From a checkpoint of a small image autoencoder: 8.28M parameters.
Rows from block 9 of the encoder of a small image autoencoder, named by matrix and row number. Rows with one number belong to one channel. Each number is 500 + 50 x the weight over its row's rms, rounded and kept within 0 to 999. All counts start at 0. Numbers have three digits each. After the name is the row's rms in percent of the matrix's.
After each channel's rows are labels from the 100 images, of 14976, where the channel reaches its highest value: "patch colour" is the nearest of a few named colours to the mean colour under the peak. Only what is clearly more common there than usual is listed. The data: photos of plants and fungi (iNaturalist).
# convs0: first 3x3 conv (encoder.blocks.9.convs.0.weight, 384x384x3x3, each kernel summed), inputs 308-383
# convs1: second 3x3 conv (encoder.blocks.9.convs.1.weight, 384x384x3x3, transposed, each kernel summed), outputs 308-383

convs0.64 066:507484475578492489549499511520421559528515555581520591502471480473554488491513475497478489531522518566538444503497506530515477502553517466614516514432442493529497520517561540568451522475487517488494544499518495509546535597537499
convs1.64 049:451514539516477513453513490538454487494443484464438515507485425555524511493494434586527542422489493489500517514513532527539507535500527547456480556614424576510496443512454429508721530508493537475470543550454551531480476515444504
patch colour: white

convs0.76 082:482476482554488496561510495523449552520518508567533600486498495507545475493510476555488516532498525560523419497481529539473452504539503476586525518441464503535502501487494531595438515446497497511498537525484520516531518615517483
convs1.76 075:475473568544460535503530479523447501508444526518461544517494448599532554505480462545533511445455502550557511557499545542524494545560524565493502569558458610490483488493512488482644526557472548485520595547500560557494467524445501
patch colour: pink

convs0.198 100:490448469601470457483542446468464523520413600492538451460468477469505492540594496583534458565426501577475528514515488487442548407516432387430474486506468434507446565460521477577665495478508458415513491538547461489489505390556444
convs1.198 102:486536495534465496516520500489490500509419519563511600447533430544499533534457505441510510446405495466528431525488496529570353511555485551521498537543382581506544394527523518512588501507486500532453496525485553484521504490393531
patch colour: black

convs0.261 123:486462497531529508563555450482469480481522507571458542488465421472488435537557480487465502597509452539546476538445518504493514506566517506599539531433487525550498518556496522591395481472452570522536531477567494503501507599523450
convs1.261 099:553483533490500505485547492543435475499444466523532560492469523581520468482399517470513513416429495491569509576543560552532518509480509542537527564505491602458513444492498482469562460520530508482472550526527532542555514552491511
patch colour: black

convs0.48 106:465492467550468495492515463450450509501447545544464582481504494491493485525584444531449529560521455585512484510452480471496498504526476488644509506459462483581488528479506546525427509455447504513536505488522492498498489614571449
convs1.48 099:540473500512431522477523513552458516524400466464499542506486469627531530472441485451516489429400522484592488541513562551475459543507503563530492593538465587448515459511479477481609486530478478522529509555515552582503453539489488
patch colour: pink; white

convs0.247 086:504488474568468480531464490505412531559501525587492579493485512559574556454537493507538508491509548556537427480468510591523441489571499460620483552409475492537474534500532568582504573519473466490539518540466515531533540593502492
convs1.247 066:476494524509505514453464475527503507457397506493472502492490473506503519511545437558519554391487483506513487518529524488531506489517532504455435553585447592478473444463513477489702553505498499495478581597446540565454424487439488
patch colour: grey

convs0.338 067:513501510528516463544521502517456542509567476609526580494506532474539420475527438576466474550476521530540500494508535537485477480535504508576535508473459488506520446488552553584424486431500520514466532511534511499532516595559522
convs1.338 061:456464542519427509492471475540438508521429486517470542535477446574539542472488447545518527431450515516522508554481545528533436528512510545460518565560425590479488427468490489457593516552484548475487637528461526539491453514448487
patch colour: white; pink

convs0.347 130:480464459445561426506425487436536534499517486472496466443437386511489518416468454497514552435536508437533481418457447482437522411456482438454494447483445465514460458644504522492579472460501482450476578490460451413474451420483511
convs1.347 122:516498562568586526484494497510513485461495575548477539523521571576513484500439482618483652510615492576483584562505509534464569487564539498501472523452613651633517542470515447478563479478530503512490634536523518515487494520654574
patch colour: grey

convs0.51 100:516526513543470470554527519496473496458527530532510580462504532495503458516514404574460542537487497571508489516482521490491513528499474459584527508468488483521504490495528549565428492443516507512496494507535502506467447571584488
convs1.51 084:448476545503422536465541485577417544548476492522477557497477392554519540466495498484471468423373495536517576604489544499529399549508513537537548583512425608502502472459496512503519469527450552480499635516472560507524463538500514
patch colour: white; pink

convs0.29 079:467476430568465458540539463490458554522538560534471575462475502466510491538563426564447494562477517521536506488463510548501446449572496487577562511457482487599488481512446496566451512494470524534574512483547518473526469574599470
convs1.29 085:515476528545419520504541498521451520523453492423503539501486480673522526461458480450503479452396500478605504502517561531467435551511503551493510577533423586451506464504479435474648484497432483514504534546511566562486475525472519
patch colour: white; pink

convs0.371 133:518484495530555500540519485456509469469527528535457572498486427540472459521518458551491523561554441556575460501465483474474497527537512493621509511482502505517491509531476536541409498437458540512548533446509501483474532602520512
convs1.371 095:510441562497504511451568488542456466508449494514529553507457510562511486520354517530468537428429494489517519580506537543519543517484510557516523586475532581461512464470511486449560425536525490508515577524534521560540506544466492
patch colour: black

convs0.246 076:538498466529478478527513503493437519509488530572490563496492464493532528510538468481534505562454499496582408505458505575543468489519452499631509559457485503570512542537507562563449528509484477533536500532543508533525535634494446
convs1.246 085:489490514550515518502508478542494526492435522483474542521488463556527524456528446535561511473464504544565480493534550534508470518541523519498447584581467602468481468500517472493655573486497494516524599599513542584501484505450497
patch colour: white

convs0.377 071:517496471580480470514486495504439524536506538614503561496506508535569508461556486499543489516490536555534447481475524568500438489542531472619485550416476448540519504486543561557495550524458473494529486535475493501534575568529518
convs1.377 058:470511530504464512480503464531480525470416488460477523520499434511526539496504426551520538397452511521504469514515560501531456472512515502443461573595454572480485415439496486462644543503504505513474629607443535550468421483428474
patch colour: white; pink

convs0.136 101:525490474568487493531475487504423539544527563548501586506471485504574522466535445527524494526487542549537453476489510571505484493584490496622517541456457503525489514509510535597487538490472505503511534520478525535541561615522482
convs1.136 090:467466559536485517468517461515511523496417535492477533506493473557507532531512459525509537423455502537510480554515544512524494490533541516487471582594502612500485470463522486457666558510503516509511618569506543550495478507473477
patch colour: pink

convs0.298 069:555512491500565475541503497493437521508484493597508561524523467504517485512489456587525491533503515519524431491536514527529483515526500495600537521461466486517524491505563533573489488483496466516505497518508489518514538584552472
convs1.298 071:469476541506457540497475460538439504501448509505463543554487451539526513467538459530526487436417516513513510563475545527527455538547517554465495620581417635493475414458519469448570539561508536497523589561454537544472465507438452
patch colour: white; pink