Weights of a small image autoencoder: encoder activation mish, decoder widths [48, 48, 96].
Rows from block 9 of the encoder of a small image autoencoder, named by matrix and row number. Rows with one number belong to one channel. Each number is 500 + 40 x the weight over its row's rms, rounded and kept within 0 to 999. All counts start at 0. Numbers have three digits each.
After each channel's rows are labels from the 100 images, of 14976, where the channel reaches its highest value: "colour at peak" is the nearest of a few named colours to the mean colour under the peak; "peak at" is the part of the image that holds the peak. Only what is clearly more common there than usual is listed. The data: photos of plants and fungi (iNaturalist). In brackets: how many of the 100.
# convs0: first 3x3 conv (encoder.blocks.9.convs.0.weight, 384x384x3x3, each kernel summed), inputs 231-307
# convs1: second 3x3 conv (encoder.blocks.9.convs.1.weight, 384x384x3x3, transposed, each kernel summed), outputs 231-307

convs0.65:495513541486501521538527502486503488508551517516506504494499530526521475495504503514544527497506491500510494488569444504477485514476528507528435512480490495490528511508460257581491499489521542482510510503477503485517382522533525498
convs1.65:481531502444497479505488471531458527487485494485497577499512518504543555497501487477473487523485498553478470527465557482528539463456508509494557562498460509542511612516510622452500534498521512493551540479507475524513541508524525562
colour at peak: pink (35)
peak at: top left (34)

convs0.54:488469506449496433577477494464534545535511512528509535505455536491524441531474533513528480513505439556533468506580487484493429484536494542544430498487430499541502461492480350616485461460453540473493479488452498425486403457467510517
convs1.54:475510553499522457533466530551494514505437499482495504501500489521556478502516460495467424540531497543451557534455504511610468545468482454437531515473479489543514541563518557525503522468494606436531479506483509472449525489522493551
colour at peak: black (90)
peak at: top right (29)

convs0.177:521470489464504463588482472472542534493513508525499552493478530494507443540461531514535514523497442539528468494596427482484433482506504565567410505472450518524508440483479341621481455463467513469506483492441492470483435449488531530
convs1.177:510509574522520448542458534575473502496489491459505513514527493513549462472514460488449409546523543523476569503412483508571482531491485437430592536470506502513511566560498557528503509455549594429541465493492502459430528482510478563
colour at peak: black (79)
peak at: bottom left (49)

convs0.102:420483516444497445528479486442527571503484504500482506518456540469520413509493534496492439518489425548499484498529530495475421458496484543505472475532476512535482450504471388549519482477514522445481456471464487415456419478484484497
convs1.102:487494561517514494578519475508464489557459500483502492500558489480569460487474471532501491501518597501501562518540523528607461523529502450504542547397461539552454551541533555541427516455530610477549516457480486511512528441531487539
colour at peak: black (37)
peak at: top left (32)

convs0.326:535507450532488492581542465457511530516484497556477507504514505491460419500462512481540481555501511509489494463610501516505462416527493524505417511512460524573463536498486375604511486489513573455496470491467498472519337508523561507
convs1.326:374536586405529469539510546550519440507510463467500554507459528477537505496501468444505484451505461513550478519466453519511468488474463434445551483488467504495574526473498519515481504494466489508525503464502485459483522477511487476
colour at peak: grey (73)
peak at: centre (28)

convs0.7:497515547495496514559491512477484537482505515502480500495476562504520461505515522494533514487521490489502486493607472511540483515500513496575399518490483503507491501537506228620515505508506552471528512546500507490495383512537519479
convs1.7:516519539460518506510496494550505549517529510504542572520522502518523538519514492492481481546489506576518526557469585493550539490469506526515544569500467520566533614507538608452497548499521542499545533484507493526514597486549527552
colour at peak: white (50)
peak at: top right (34)

convs0.119:490499535493499513610536510474529556501492533495481501525467531521517483508507552524558505481529484514533500490596451509526461516517520519520377518492492549499482457526512273612523501496510557495527503528494507476511431502536499512
convs1.119:496515558477505508538508471496511542503552507506543541514501523505558545518504498498497456524499518548519514550466564490570531504453514513495535552475443509564543609507528637485510513475508540492563545476484495516535578468543501553
colour at peak: white (45); pink (28)
peak at: top left (31)

convs0.242:485473494498463497401499509530493537545504408547485484466507556469502531392512496504465486493444539460512503506484443461486520513514452467497497468513505452458478529510481511376528517527527486526487514497531453519490515545497489493
convs1.242:498500549418488474522457477562513563527504496516481513494509569495513504519505460446474480537513483608566480537498585499548475496492495521551572507471442497560502599499493620481469546499500579518511506490526501500506569495516533583
colour at peak: pink (28)
peak at: centre (28)

convs0.129:494513463465426556389495485525495515466507478443444542478511485518444527396520507457496554519503491452485474525524448484431552472463529504517516456561529426492466522487522468388550507570506397563474531504500503554514498576510529366
convs1.129:524519516468505491562484474556527563519487512495549521525531461521533512513505486480473443564505528556525526561475576498554487494470513505502546540478468527572528618501467624505450536476527590491529513523481507522496569495535539627
colour at peak: black (97)
peak at: bottom left (51); top left (30)

convs0.194:485490557470510502591508514455506530499503521486469512504481553510521481527504521504533532477523478514509496484611429509500458522521521498531404508485498515495492431539477278593488480477511583497544510512484508481502445480533495533
convs1.194:495520537466494517514490453503475524508549499512551522501509502493544541502495499483479466532491513548504505524476573490553542468434499509488540569466425516564533644496520626458492532474496546483521546472485488544524559470558508541
colour at peak: pink (41); white (35)
peak at: top left (37)

convs0.47:490469483437497460582464480445560548507508495497529527506486524492522436502470538489517524480508439526551461527574488492433405472564483542552414479494457509523483402450470389596481459459487517458492474481419479479467469448495529547
convs1.47:515540546520514450564502520562491508521475491459489509498533480475505470471497453463455456547509571516470556532507454529578466496374475457450608536493507515530514581553555529533485514484566603451470481521484496468488542501487523565
colour at peak: black (90)
peak at: bottom left (41)

convs0.370:470482546457510494569518496478520519483519521514513522519495529524507506492486513513545485485510480508504501500576413490468467519493521519473423522487500511491498455526488297608501467482506550489525497511476506476489451487534505506
convs1.370:516504525464508491516495477521496525478541487549555543526540510520551499482497487504486468553490486540498501527471536479534514460483501491514522578472444507550526616509506617467486522451546534494567534496494486529534562458517508565
colour at peak: white (41); pink (28)
peak at: top right (29)

convs0.18:508501525503484488565516510451502524487547498501510510507491515496528511491532523483561493513515470496500521502632415513456480524501495514515418494517487500527496479473502266603523451506505532534504522482467495479546454499529546493
convs1.18:532509515413527488500471477545533517446507440542548564511508506496496493466510450467465459529464479560507531544429548471483502465438425466457513538507441490543498618467469601469532516430533543507501496479487469501518535453521515566
colour at peak: white (31)
peak at: top left (57); top right (31)

convs0.132:532505465489506487547508518495514546454522507527521480506468565494516440508517558464538512470491469516489475476594444498517469461495497529535402504532506494488493444507551293608500490490508507479493472548512506455493382493504522455
convs1.132:472491578443520486533515507523484504539536504533531579536519526534539498508501432522501413531504477569538538584467532495548506518433517487439521560476456507529519582520506597500487512466484539515576516469512495460499593456514526562
colour at peak: white (43); pink (28)
peak at: top right (33)

convs0.229:507513545492516514529525512483507520475535521484506521510500546511501476508508501506557497517494508515504495468556476508509480510521523497559421505510476507500515507540494239579511500519537536491518493519505514470510382537520511486
convs1.229:494521520446510495528499477540479533496535499491532587507499489505522536506505481480472465536482499548511499541470576490543543465455506521485542565482445513551525608483520626451481536490502530499552540466505478517512584481547519531
colour at peak: white (39); pink (31)
peak at: top left (33)

convs0.174:501525551485484510511523529499528550462520482508517504489475569491544476488528536461545475518508451511525502457552449517508516519506499516516422492539501471475482524521521278589536510495515534526524501482538495466509432513530493484
convs1.174:474513494455522457489502482517509476484513489508495504521533567507534503506483449458483507506507493566518491547473556482483501445442511510484518555457464498542539595482489585448466526472547484530539526491499506502542556473460544543
colour at peak: grey (76)
peak at: top right (30)

convs0.273:537504466467501489593508491460564495482485485482509456511452541485493480489475532468525522405505446478551462441619424496456418512560504527498380492527478532497480475433496332582504437499457553532485523479452484475534472500497550516
convs1.273:493536527456515502545511457524562517458509470540523528525483506490521493478492448450534439522505428542470505558454528510535504435433467463432482532501461490540560631487474544545512478483465522525527518478471498467538490504510522564
colour at peak: pink (32)
peak at: centre (28)

convs0.57:513489480482493478592498501455548560481523478505509512526480519488512481500486511487529513506501456499515483515622457499473447507513476505533381477536467524534503439491497298610531436501503533492481498504444483476504445497504551524
convs1.57:480528547479532502557501473526510535497520481516544575522525476529551497484499454475512454556492498559499562556495533495562511460457468469466511521516443482575576623501502615540520503468484577490557509493464487505512563484544525548
colour at peak: white (71)
peak at: top centre (28); centre (27)

convs0.168:515503534476489477569490541485539546461488509522450485515412541495483466509526567493526443480507457517525480488581444505518455513513505536522408503505497523495452428530547296621512477484491548471510476523501508440491446495509503511
convs1.168:495514577502519475532512476532487503524531508541537549532538540528564491520481450512509457555505513535544536542480517504563493491443524492472521573458444513544541600530485601520493501480507545508596513494491499476515552467505520542
colour at peak: grey (75)
peak at: top right (30)

convs0.295:458467492493487507435487513511526531556446426500494458515519507463480494370490482553447487522475540439508514507474506497478504491476451438495486498522512510495470515513484496387529526472507491497486487491513466506464513498489445507
convs1.295:503539537462522496530493488554516576521528535528526550517489546535535531555495491500505453527529482620541493566497584514575487533512534573515536548477476516543507611499512608514488535536496544518560533507497524498538561537525554556
colour at peak: black (96)
peak at: top right (71)

convs0.84:514517506511458514456497465444498473547468427466461476511502468500418531366493479525483489532464542427502503502492501481497499530559489431511488496555501500513469583504464508418545490523514508522515522469497479525504521546505478544
convs1.84:497533548438515493528472466510521497459467520495522539516474496508550522505493445448516445504513453589489503527467440490536480524454525503414529538467459503489509588489479572536467489496478497530516523432490522486538535513501519527
colour at peak: pink (26)
peak at: centre (28)

convs0.268:493523564510492516557512485475508505496523506485484513496504540510539453515494509479521521529535503521470505518584479513523462507556511487592397491515463508543512514510504240594534493548509561496506515508494511486516396531560526505
convs1.268:451494522398497485507476480521480517473501456502487539482482515487516530506491467470461461508475484560506485519446574474502526464400445475499553509514437489561518602480513587419496538473512540501492521456503457501495528461540505524
colour at peak: pink (28)
peak at: bottom left (34)

convs0.211:494506543515514501604521491465513524505522528512508523514466552525503478519511519505551511489512485520522497485605442505512453536494511512547373518498488496498494466523513298627518482491487555494534498526505526466505429511539493510
convs1.211:511492542444513477519500495510495530470536484540531556530525558524551509492498487490494453526486443563499491563455560468534524464482493489500534551492462499553549630500508611489516518454531520524561522477497481503520578460502520528
colour at peak: pink (29); white (25)
peak at: top right (30)

convs0.206:512512525513479504567503496469497537505528525489491514486475571517515465527509522509536524497532482528477513511624477509507476509567506494563357492501483513548511464553503292606518491503479528487508495521485520481522385515541524490
convs1.206:470504533421503485528468470511461520482517468498498546504485502505520512494513457488455444506464484570502488533454576473533527469397453477494545541486427495561505631473510593434506540458508555482519522464499455506496562467544493532
colour at peak: pink (28)
peak at: bottom left (27)