A small image autoencoder, trained from scratch.
Model: 8.28M parameters, 48-pixel images, encoder arch preact_resnet, encoder norm batchnorm, encoder activation mish, encoder depths [2, 2, 4, 2], encoder widths [48, 96, 192, 384], decoder activation elu, decoder widths [48, 48, 96].
Training: adamw at rate 0.0023, 8500 steps, batches of 128.
Data: 45211 training examples, 24.1 epochs.
Rows from block 1 of the decoder, named by matrix and row number. Rows with one number belong to one channel. Each number is 128 + 24 x the weight over its row's rms, rounded and kept within 0 to 255. All counts start at 0. After the name is the row's rms in percent of the matrix's.
# convs0: first 3x3 conv (decoder.mid.1.convs.0.weight, 96x96x3x3), inputs 90-95, a 3x3 kernel for each
# convs1: second 3x3 conv (decoder.mid.1.convs.1.weight, 96x96x3x3, transposed), outputs 90-95, a 3x3 kernel for each
convs0.20 104 [161 133 134 146 155 154 154 149 135 121  83 133 126 133 135 101 108 117 142 127 116 132 120 130 143 162 113 129 150 143 109 149 129 134 126 106 154 160 150 134 151 101 175 109  78 155 101 115 144 148  82 128 133  91]
convs0.21 105 [128 134 149 139 133 138 140 126 145 142 165 108 132 165  87 151 129  73 133 108 105 149 118 113 149 114 123 121 158 119 101 114 166  76  93 132 138 111 107 140 148 117 155 135 105 147 142 160  99 136 118 128 130 110]
convs0.22 102 [109 115 120 123 125 143 123 119 121 154 172 119 127 144 140 142 126  84 131 146 110 120 136 104 141 132 123  79 143 125 153 142 125 120 106  95 135 120 109 165 130 135  96  77 166 155 194 200 135 127 127 112 144 117]
convs0.23 098 [130 143 148 150 128 120 126 125 137 109 143 146 110 100 122 118 131 148 140 140 122 124 131 123 122 122 121 136 118 130 124 134 123 141 113 165 118 133 142 123 166 106 113 121 110 166 133 117 139 142 135 181 165 125]
convs0.24 097 [111 110 143 105 115 142 120 127 145 143 135 142 129 128 192 116  88 120 111 125 120 119 123 103 104 124 117 117 111 177 117 143 137  93 120 140 192 118 114 117 114  86 169 118  71 162 102 119 156 123 118 105  95 124]
convs0.25 100 [125 138 125 122 142 161 151 145 149 118 134  97 152 100 117 152 138 194 122 122 120 112 123 113 135 120 114  74 141 141 154 144 143 106 135 118 126 161 128 166 133 136 143  98 125 140 172 137 129 128 116 114 121 142]
convs0.26 101 [128 136 131 149 145 147 114 127 117 126 144 150 109 131 159 130 102 122 128 132 127 137 152 126 142 136 121 173 115 151 131 152 140 117 147 122 112 102 165 140 156 122 154 158 187 101 144 164 150 144 104 165 136  94]
convs0.27 092 [122 130 148 139 118 105 131 139 128 147 131 153 144 109 116 104 154 139 143 154 136 133 127 112 131 109 125 103 144  83 122 154 150 102 117 125 119 133 145 103 160 159  74 107  92 152 118  81 125 148 136 126 147 100]
convs0.28 101 [116 117 157 113 133 138 102 132 134 103 184  94  84 136 109  83 155 129 127 141 130 126 146 136 118 116 119 141 142 123 145  95 100 110 105 116 117 161 110 123 100 120  86 118 158 118  77 144 174 109 140 145 135 130]
convs0.29 094 [127 161 148 131 147 143 129 125 113 161 159 140 150 119 154  91  56 145 144 147 144 157 142 108 126 137 129 140 155 136 125 150 119 100 117  90 137 140 110 128 153 113 114 127 106 107 117  84  99 148 101 113 112 119]
convs0.30 100 [119 118 127 109 130 118 108 120 127 100 151 165 152 127 192 111 134 119 116 131 129 137 144 126 145 137 123 117 146 124 131 152 119 133 131 118 127 149 117 112 135 143 172 140 147 155 137 116 105 115 118 109 106 109]
convs0.31 102 [157 130 141 136 123 126 135 131 144 176 129 140 116 134  83 102 125  78 141 113 124 141 117 125 135 140 126 182 162 104 151 148 158 122  98  87 118 183 187 111 119 174  88 158 107 105 122 140 109 160 182 125 158  91]
convs0.32 104 [123 140 158 136 135 164 117 141 137  50 105 170 131 111 168 123  78 155 126 136 136 141 148 143 127 116 123 118 127 155 136 173 109 131 170 148 177 128 133 197 130 121 153  97 181 168 113  62 116 104 116 107 103 105]
convs1.20 105 [132 127 138 128 122 134 132 116 132 170 118 134 123  92 137 122 152 138 126 134 137 115 123 134 140 139 128 113 127 154  94 114 124 123 110 169 167 154 116 121  61 130 106 121 129 101 102 112 127  97 144  95 129 111]
convs1.21 115 [118 123 126 113 123 138 117 121 128 192 198 113 149 147 145  83  86 139 137 118 132 136 109 128 135 124 130  88 165 163  95 125 173 129  79 117 152 107 126 139  89  64 116 177 152 169 113 120 108 102 108  90 121 106]
convs1.22 105 [117 115 123 122 120 144 125 114 136 160 119 102 118 140 124  99 103  64 137 127 124 109 121 125 116 134 119 155 170 112 158 146 121 101  90 163 121 185 153  99  82  96 172 139 103 118 143 170 115 102  99  26  75  93]
convs1.23 100 [126 133 127 118 133 138 105 111 124 116 143 145 154 177 133 122 134 134 128 121 134 142 134 131 130 132 131 138 148 136 106 104 160 144 157 122  93 122  63 118 143 100  88 117 125 150 122 107 112 115  85 186 141  99]
convs1.24 099 [117 128 129 133 133 147 119 133 124 171 158 123 127 122 110 136 133 143 129 122 125 114 125 126 120 139 125 150 121 108 124 152 122  88 112 155 164  88 116 108 115  67 156 175 145 144 149 125 183 132  99 117 101 116]
convs1.25 105 [110 121 136 130 132 127 127 131 130  91 123 111  77 134  90 111 150 126 133 135 132 120 136 129 135 134 125 121 125  92 122 124 120 134 109 139 131 154 145  87  80 117 144  76 125 144 150 164 113 143 116  85 134 117]
convs1.26 099 [148 128 133 117 111 134 121 131 137 118 160 134 131 149 142 104 104 138 124 138 125 112 140 125 136 135 129 150 124 100  92 101  98 147  75 120 105  92  97 140 145 141  81 143 144 134 108 119 131 111 117 111 131 157]
convs1.27 067 [145 132 127 122 116 134 123 130 124 135 127 123 115 141 132  75 151 130 122 140 124 129 146  97 136 115 138 131 158 127 124 140 126 124 116 115 123 124 112 121 145 173 129 129 207 140  70 102 125 139 161 153 183 103]
convs1.28 099 [133 118 139 124 163 113 124 116 132 112 163 122 162 142 155 160 104 150 122 131 130 121 126 120 125 134 123 141 149 106 115 131 124 128 101 109  71 151 141 184 179 155 104 143 139 170 106  80 119 117 116  86 123 169]
convs1.29 077 [139 123 123 122 118 135 124 125 131 129 211 123 116 189 178 130 166 104 115 126 127 111 131 108 141 140 110 130 128 147 118 107 165 103 118 111 105 109 150  82  99 142 153 135 132  80 113 119 159 128 142 146 130 143]
convs1.30 117 [147 127 136 132 105 111 132 145 141 113 120 142 116 146 139  69  91 103 119 128 117 133 141 129 121 133 124 119 137 110 126 140  80 143  79 113 149  95 151 153 163 158 146  88 151 113 157 141 122 157 167 104 135 149]
convs1.31 106 [141 116 130 116 122 119 130 125 125 169 100 157 151  93 112 173 140 128 135 138 132 130 106 108 146 119 132 135 168 163 138 150 113 169 110 107 162  94  74  91 119 114  88 164  75  93  87  91 118 142 144 101 138 138]
convs1.32 100 [129 136 144 133 100 119 136 129 138 114 184  91  95 160 137 139 154 182 114 133 130 128 156 139 113 135 115 155  86 103 148 112  96 134 131 101 131 142 118 125 108 101 111  38  83 108 129 135 141 137 166 149 158 132]