From a checkpoint of a small image autoencoder.
Model: 8.28M parameters, encoder arch preact_resnet, encoder activation mish, encoder depths [2, 2, 4, 2], encoder widths [48, 96, 192, 384], decoder norm batchnorm, decoder activation elu.
Data: trained on photos of plants and fungi (iNaturalist), 45211 training examples.
Rows from block 9 of the encoder of a small image autoencoder, named by matrix and row number. Rows with one number belong to one channel. Each number is 200 + 40 x the weight over its row's rms, rounded and kept within 0 to 999. All counts start at 0. After the name is the row's rms in percent of the matrix's.
After each channel's rows are labels from the 100 images, of 14976, where the channel reaches its highest value: "colour at peak" is the nearest of a few named colours to the mean colour under the peak. Only what is clearly more common there than usual is listed. The data: photos of plants and fungi (iNaturalist). In brackets: how many of the 100, against the usual share in percent.
# convs0: first 3x3 conv (encoder.blocks.9.convs.0.weight, 384x384x3x3, each kernel summed), inputs 77-153
# convs1: second 3x3 conv (encoder.blocks.9.convs.1.weight, 384x384x3x3, transposed, each kernel summed), outputs 77-153

convs0.292,071,206,160,223,179,219,193,227,209,191,202,221,251,205,202,195,206,189,201,190,227,291,189,255,230,280,146,273,223,278,156,181,217,245,159,222,124,243,197,228,210,221,205,235,225,130,174,177,233,202,202,197,188,248,224,202,133,216,209,141,206,250,142,239,244,185,204,196,170,251,154,232,232,170,245,190,57,227
convs1.292,087,256,258,174,211,193,269,215,226,218,185,206,212,208,212,217,279,226,208,189,208,220,205,218,184,187,207,134,270,182,264,219,176,227,297,223,173,231,145,226,194,187,195,175,185,207,222,192,174,230,235,212,200,197,175,178,214,214,187,237,231,209,181,209,211,245,224,179,164,206,250,235,246,194,242,362,332,271
colour at peak: white (35 vs 1.2)

convs0.24,098,215,192,163,167,213,208,192,212,221,214,193,270,197,187,182,167,152,183,171,252,236,145,217,191,293,70,295,284,244,143,177,186,224,199,168,166,199,229,223,197,188,174,243,208,153,183,179,194,162,187,172,231,229,201,152,171,183,193,155,200,258,143,181,208,196,190,152,178,234,164,132,193,141,239,225,68,199
convs1.24,094,243,224,192,192,178,279,226,198,210,165,203,241,212,199,211,285,190,188,191,202,167,193,214,183,233,174,157,279,172,213,180,161,241,296,219,161,217,148,234,160,202,198,182,190,189,205,172,201,212,222,192,199,175,166,162,173,216,198,214,220,232,159,226,211,194,224,146,168,188,197,287,244,178,268,332,302,268
colour at peak: white (60 vs 1.2); pink (25 vs 4.5)

convs0.117,078,218,173,178,171,192,249,187,173,204,179,214,261,216,219,220,153,158,222,190,255,176,181,221,206,327,151,233,217,217,181,184,198,196,193,206,152,199,233,238,203,231,224,188,199,172,180,166,217,200,193,225,158,221,247,224,181,194,193,132,186,267,173,239,206,210,231,198,171,226,192,230,198,197,230,148,29,191
convs1.117,094,276,243,227,208,205,229,215,204,237,208,203,227,219,214,217,302,221,197,201,190,221,198,240,173,206,205,172,231,183,242,218,190,251,299,222,203,249,122,189,211,201,194,205,195,184,228,222,185,231,255,189,193,206,181,198,223,209,237,256,249,192,174,193,208,247,213,193,190,188,231,243,246,212,264,349,318,249
colour at peak: white (33 vs 1.2); pink (30 vs 4.5)

convs0.365,108,199,174,167,151,220,243,207,140,196,150,205,208,165,160,247,220,134,135,153,155,240,142,224,227,242,113,255,215,286,137,167,207,226,198,189,127,254,115,203,209,196,185,215,233,124,187,207,202,157,163,150,177,158,164,154,128,181,206,137,175,216,117,105,231,215,166,147,197,208,121,200,182,132,174,260,135,217
convs1.365,111,238,253,190,170,212,273,232,247,165,190,187,252,188,185,222,242,161,195,213,277,231,192,208,183,224,136,87,265,117,221,171,131,223,222,209,153,165,159,230,181,177,171,144,179,216,215,166,150,187,195,185,180,94,191,178,198,165,164,251,227,206,185,244,227,226,202,157,254,205,193,222,202,160,270,285,258,236
colour at peak: black (27 vs 4.5)

convs0.142,131,236,165,192,233,200,151,58,186,225,195,133,143,227,218,188,203,236,209,189,178,257,286,242,121,203,247,189,177,279,223,203,251,55,198,253,209,242,174,209,181,229,269,201,133,179,172,157,254,154,159,199,191,216,215,213,176,156,185,203,176,175,141,196,109,157,196,217,212,168,169,220,195,236,163,186,188,225
convs1.142,105,223,263,182,185,180,246,222,256,131,218,244,210,176,179,189,259,202,216,223,225,134,200,221,215,187,169,204,269,141,226,190,139,232,291,213,138,223,173,184,134,251,173,190,206,199,211,128,219,203,220,198,203,193,160,163,196,226,195,246,249,202,214,194,242,167,210,186,223,259,205,204,213,172,272,288,312,210
colour at peak: black (27 vs 4.5)

convs0.349,096,211,175,227,216,248,143,102,206,229,196,220,151,215,205,174,242,238,227,215,187,283,266,236,197,197,233,225,178,226,248,240,267,114,274,264,206,268,196,238,199,283,285,222,183,188,167,158,300,185,170,203,208,174,200,203,207,187,193,222,179,189,132,163,194,98,178,251,196,169,224,229,201,251,176,225,210,160
convs1.349,105,241,251,182,182,221,280,241,239,187,223,208,215,178,193,200,262,200,200,257,248,161,189,247,196,202,164,124,251,185,222,174,169,246,269,207,152,198,151,182,185,206,165,173,188,195,219,177,170,179,203,188,180,206,174,183,159,192,224,303,268,213,178,202,254,199,214,161,241,221,171,260,217,185,271,272,285,249
colour at peak: black (27 vs 4.5)

convs0.23,086,207,214,135,179,105,207,193,231,194,227,190,254,232,210,189,76,163,188,181,258,236,173,218,192,280,144,299,176,209,148,187,208,208,198,180,151,204,207,175,209,195,204,238,235,104,191,184,198,194,185,203,223,201,205,197,184,163,160,201,216,259,180,207,201,167,211,152,147,243,178,163,156,188,233,112,67,204
convs1.23,085,229,186,197,202,137,209,234,210,207,147,209,253,247,221,155,239,180,198,144,213,154,230,173,207,262,182,114,209,100,201,185,193,244,264,220,229,199,132,177,142,221,231,183,224,130,200,251,222,273,246,199,191,184,205,167,257,226,235,201,193,235,113,193,191,165,230,144,201,167,220,192,217,187,252,329,233,255
colour at peak: white (33 vs 1.2); pink (30 vs 4.5)

convs0.366,054,188,172,187,173,204,216,201,207,235,228,195,255,189,205,205,146,169,217,199,266,251,162,172,196,344,140,233,173,215,168,231,215,186,224,194,129,189,210,191,203,226,221,174,207,161,214,173,252,214,180,224,179,211,206,221,186,227,214,166,189,268,163,245,218,163,240,193,245,236,223,212,197,169,249,187,17,208
convs1.366,095,282,256,238,213,208,230,228,223,251,206,191,213,217,201,219,297,222,204,202,214,242,207,240,180,215,210,158,242,195,249,214,208,240,302,211,199,241,145,189,196,199,210,213,203,190,231,228,192,240,250,188,181,200,171,189,215,209,238,247,245,194,202,205,202,250,210,206,199,201,222,258,238,207,267,318,315,267
colour at peak: white (52 vs 1.2); pink (25 vs 4.5)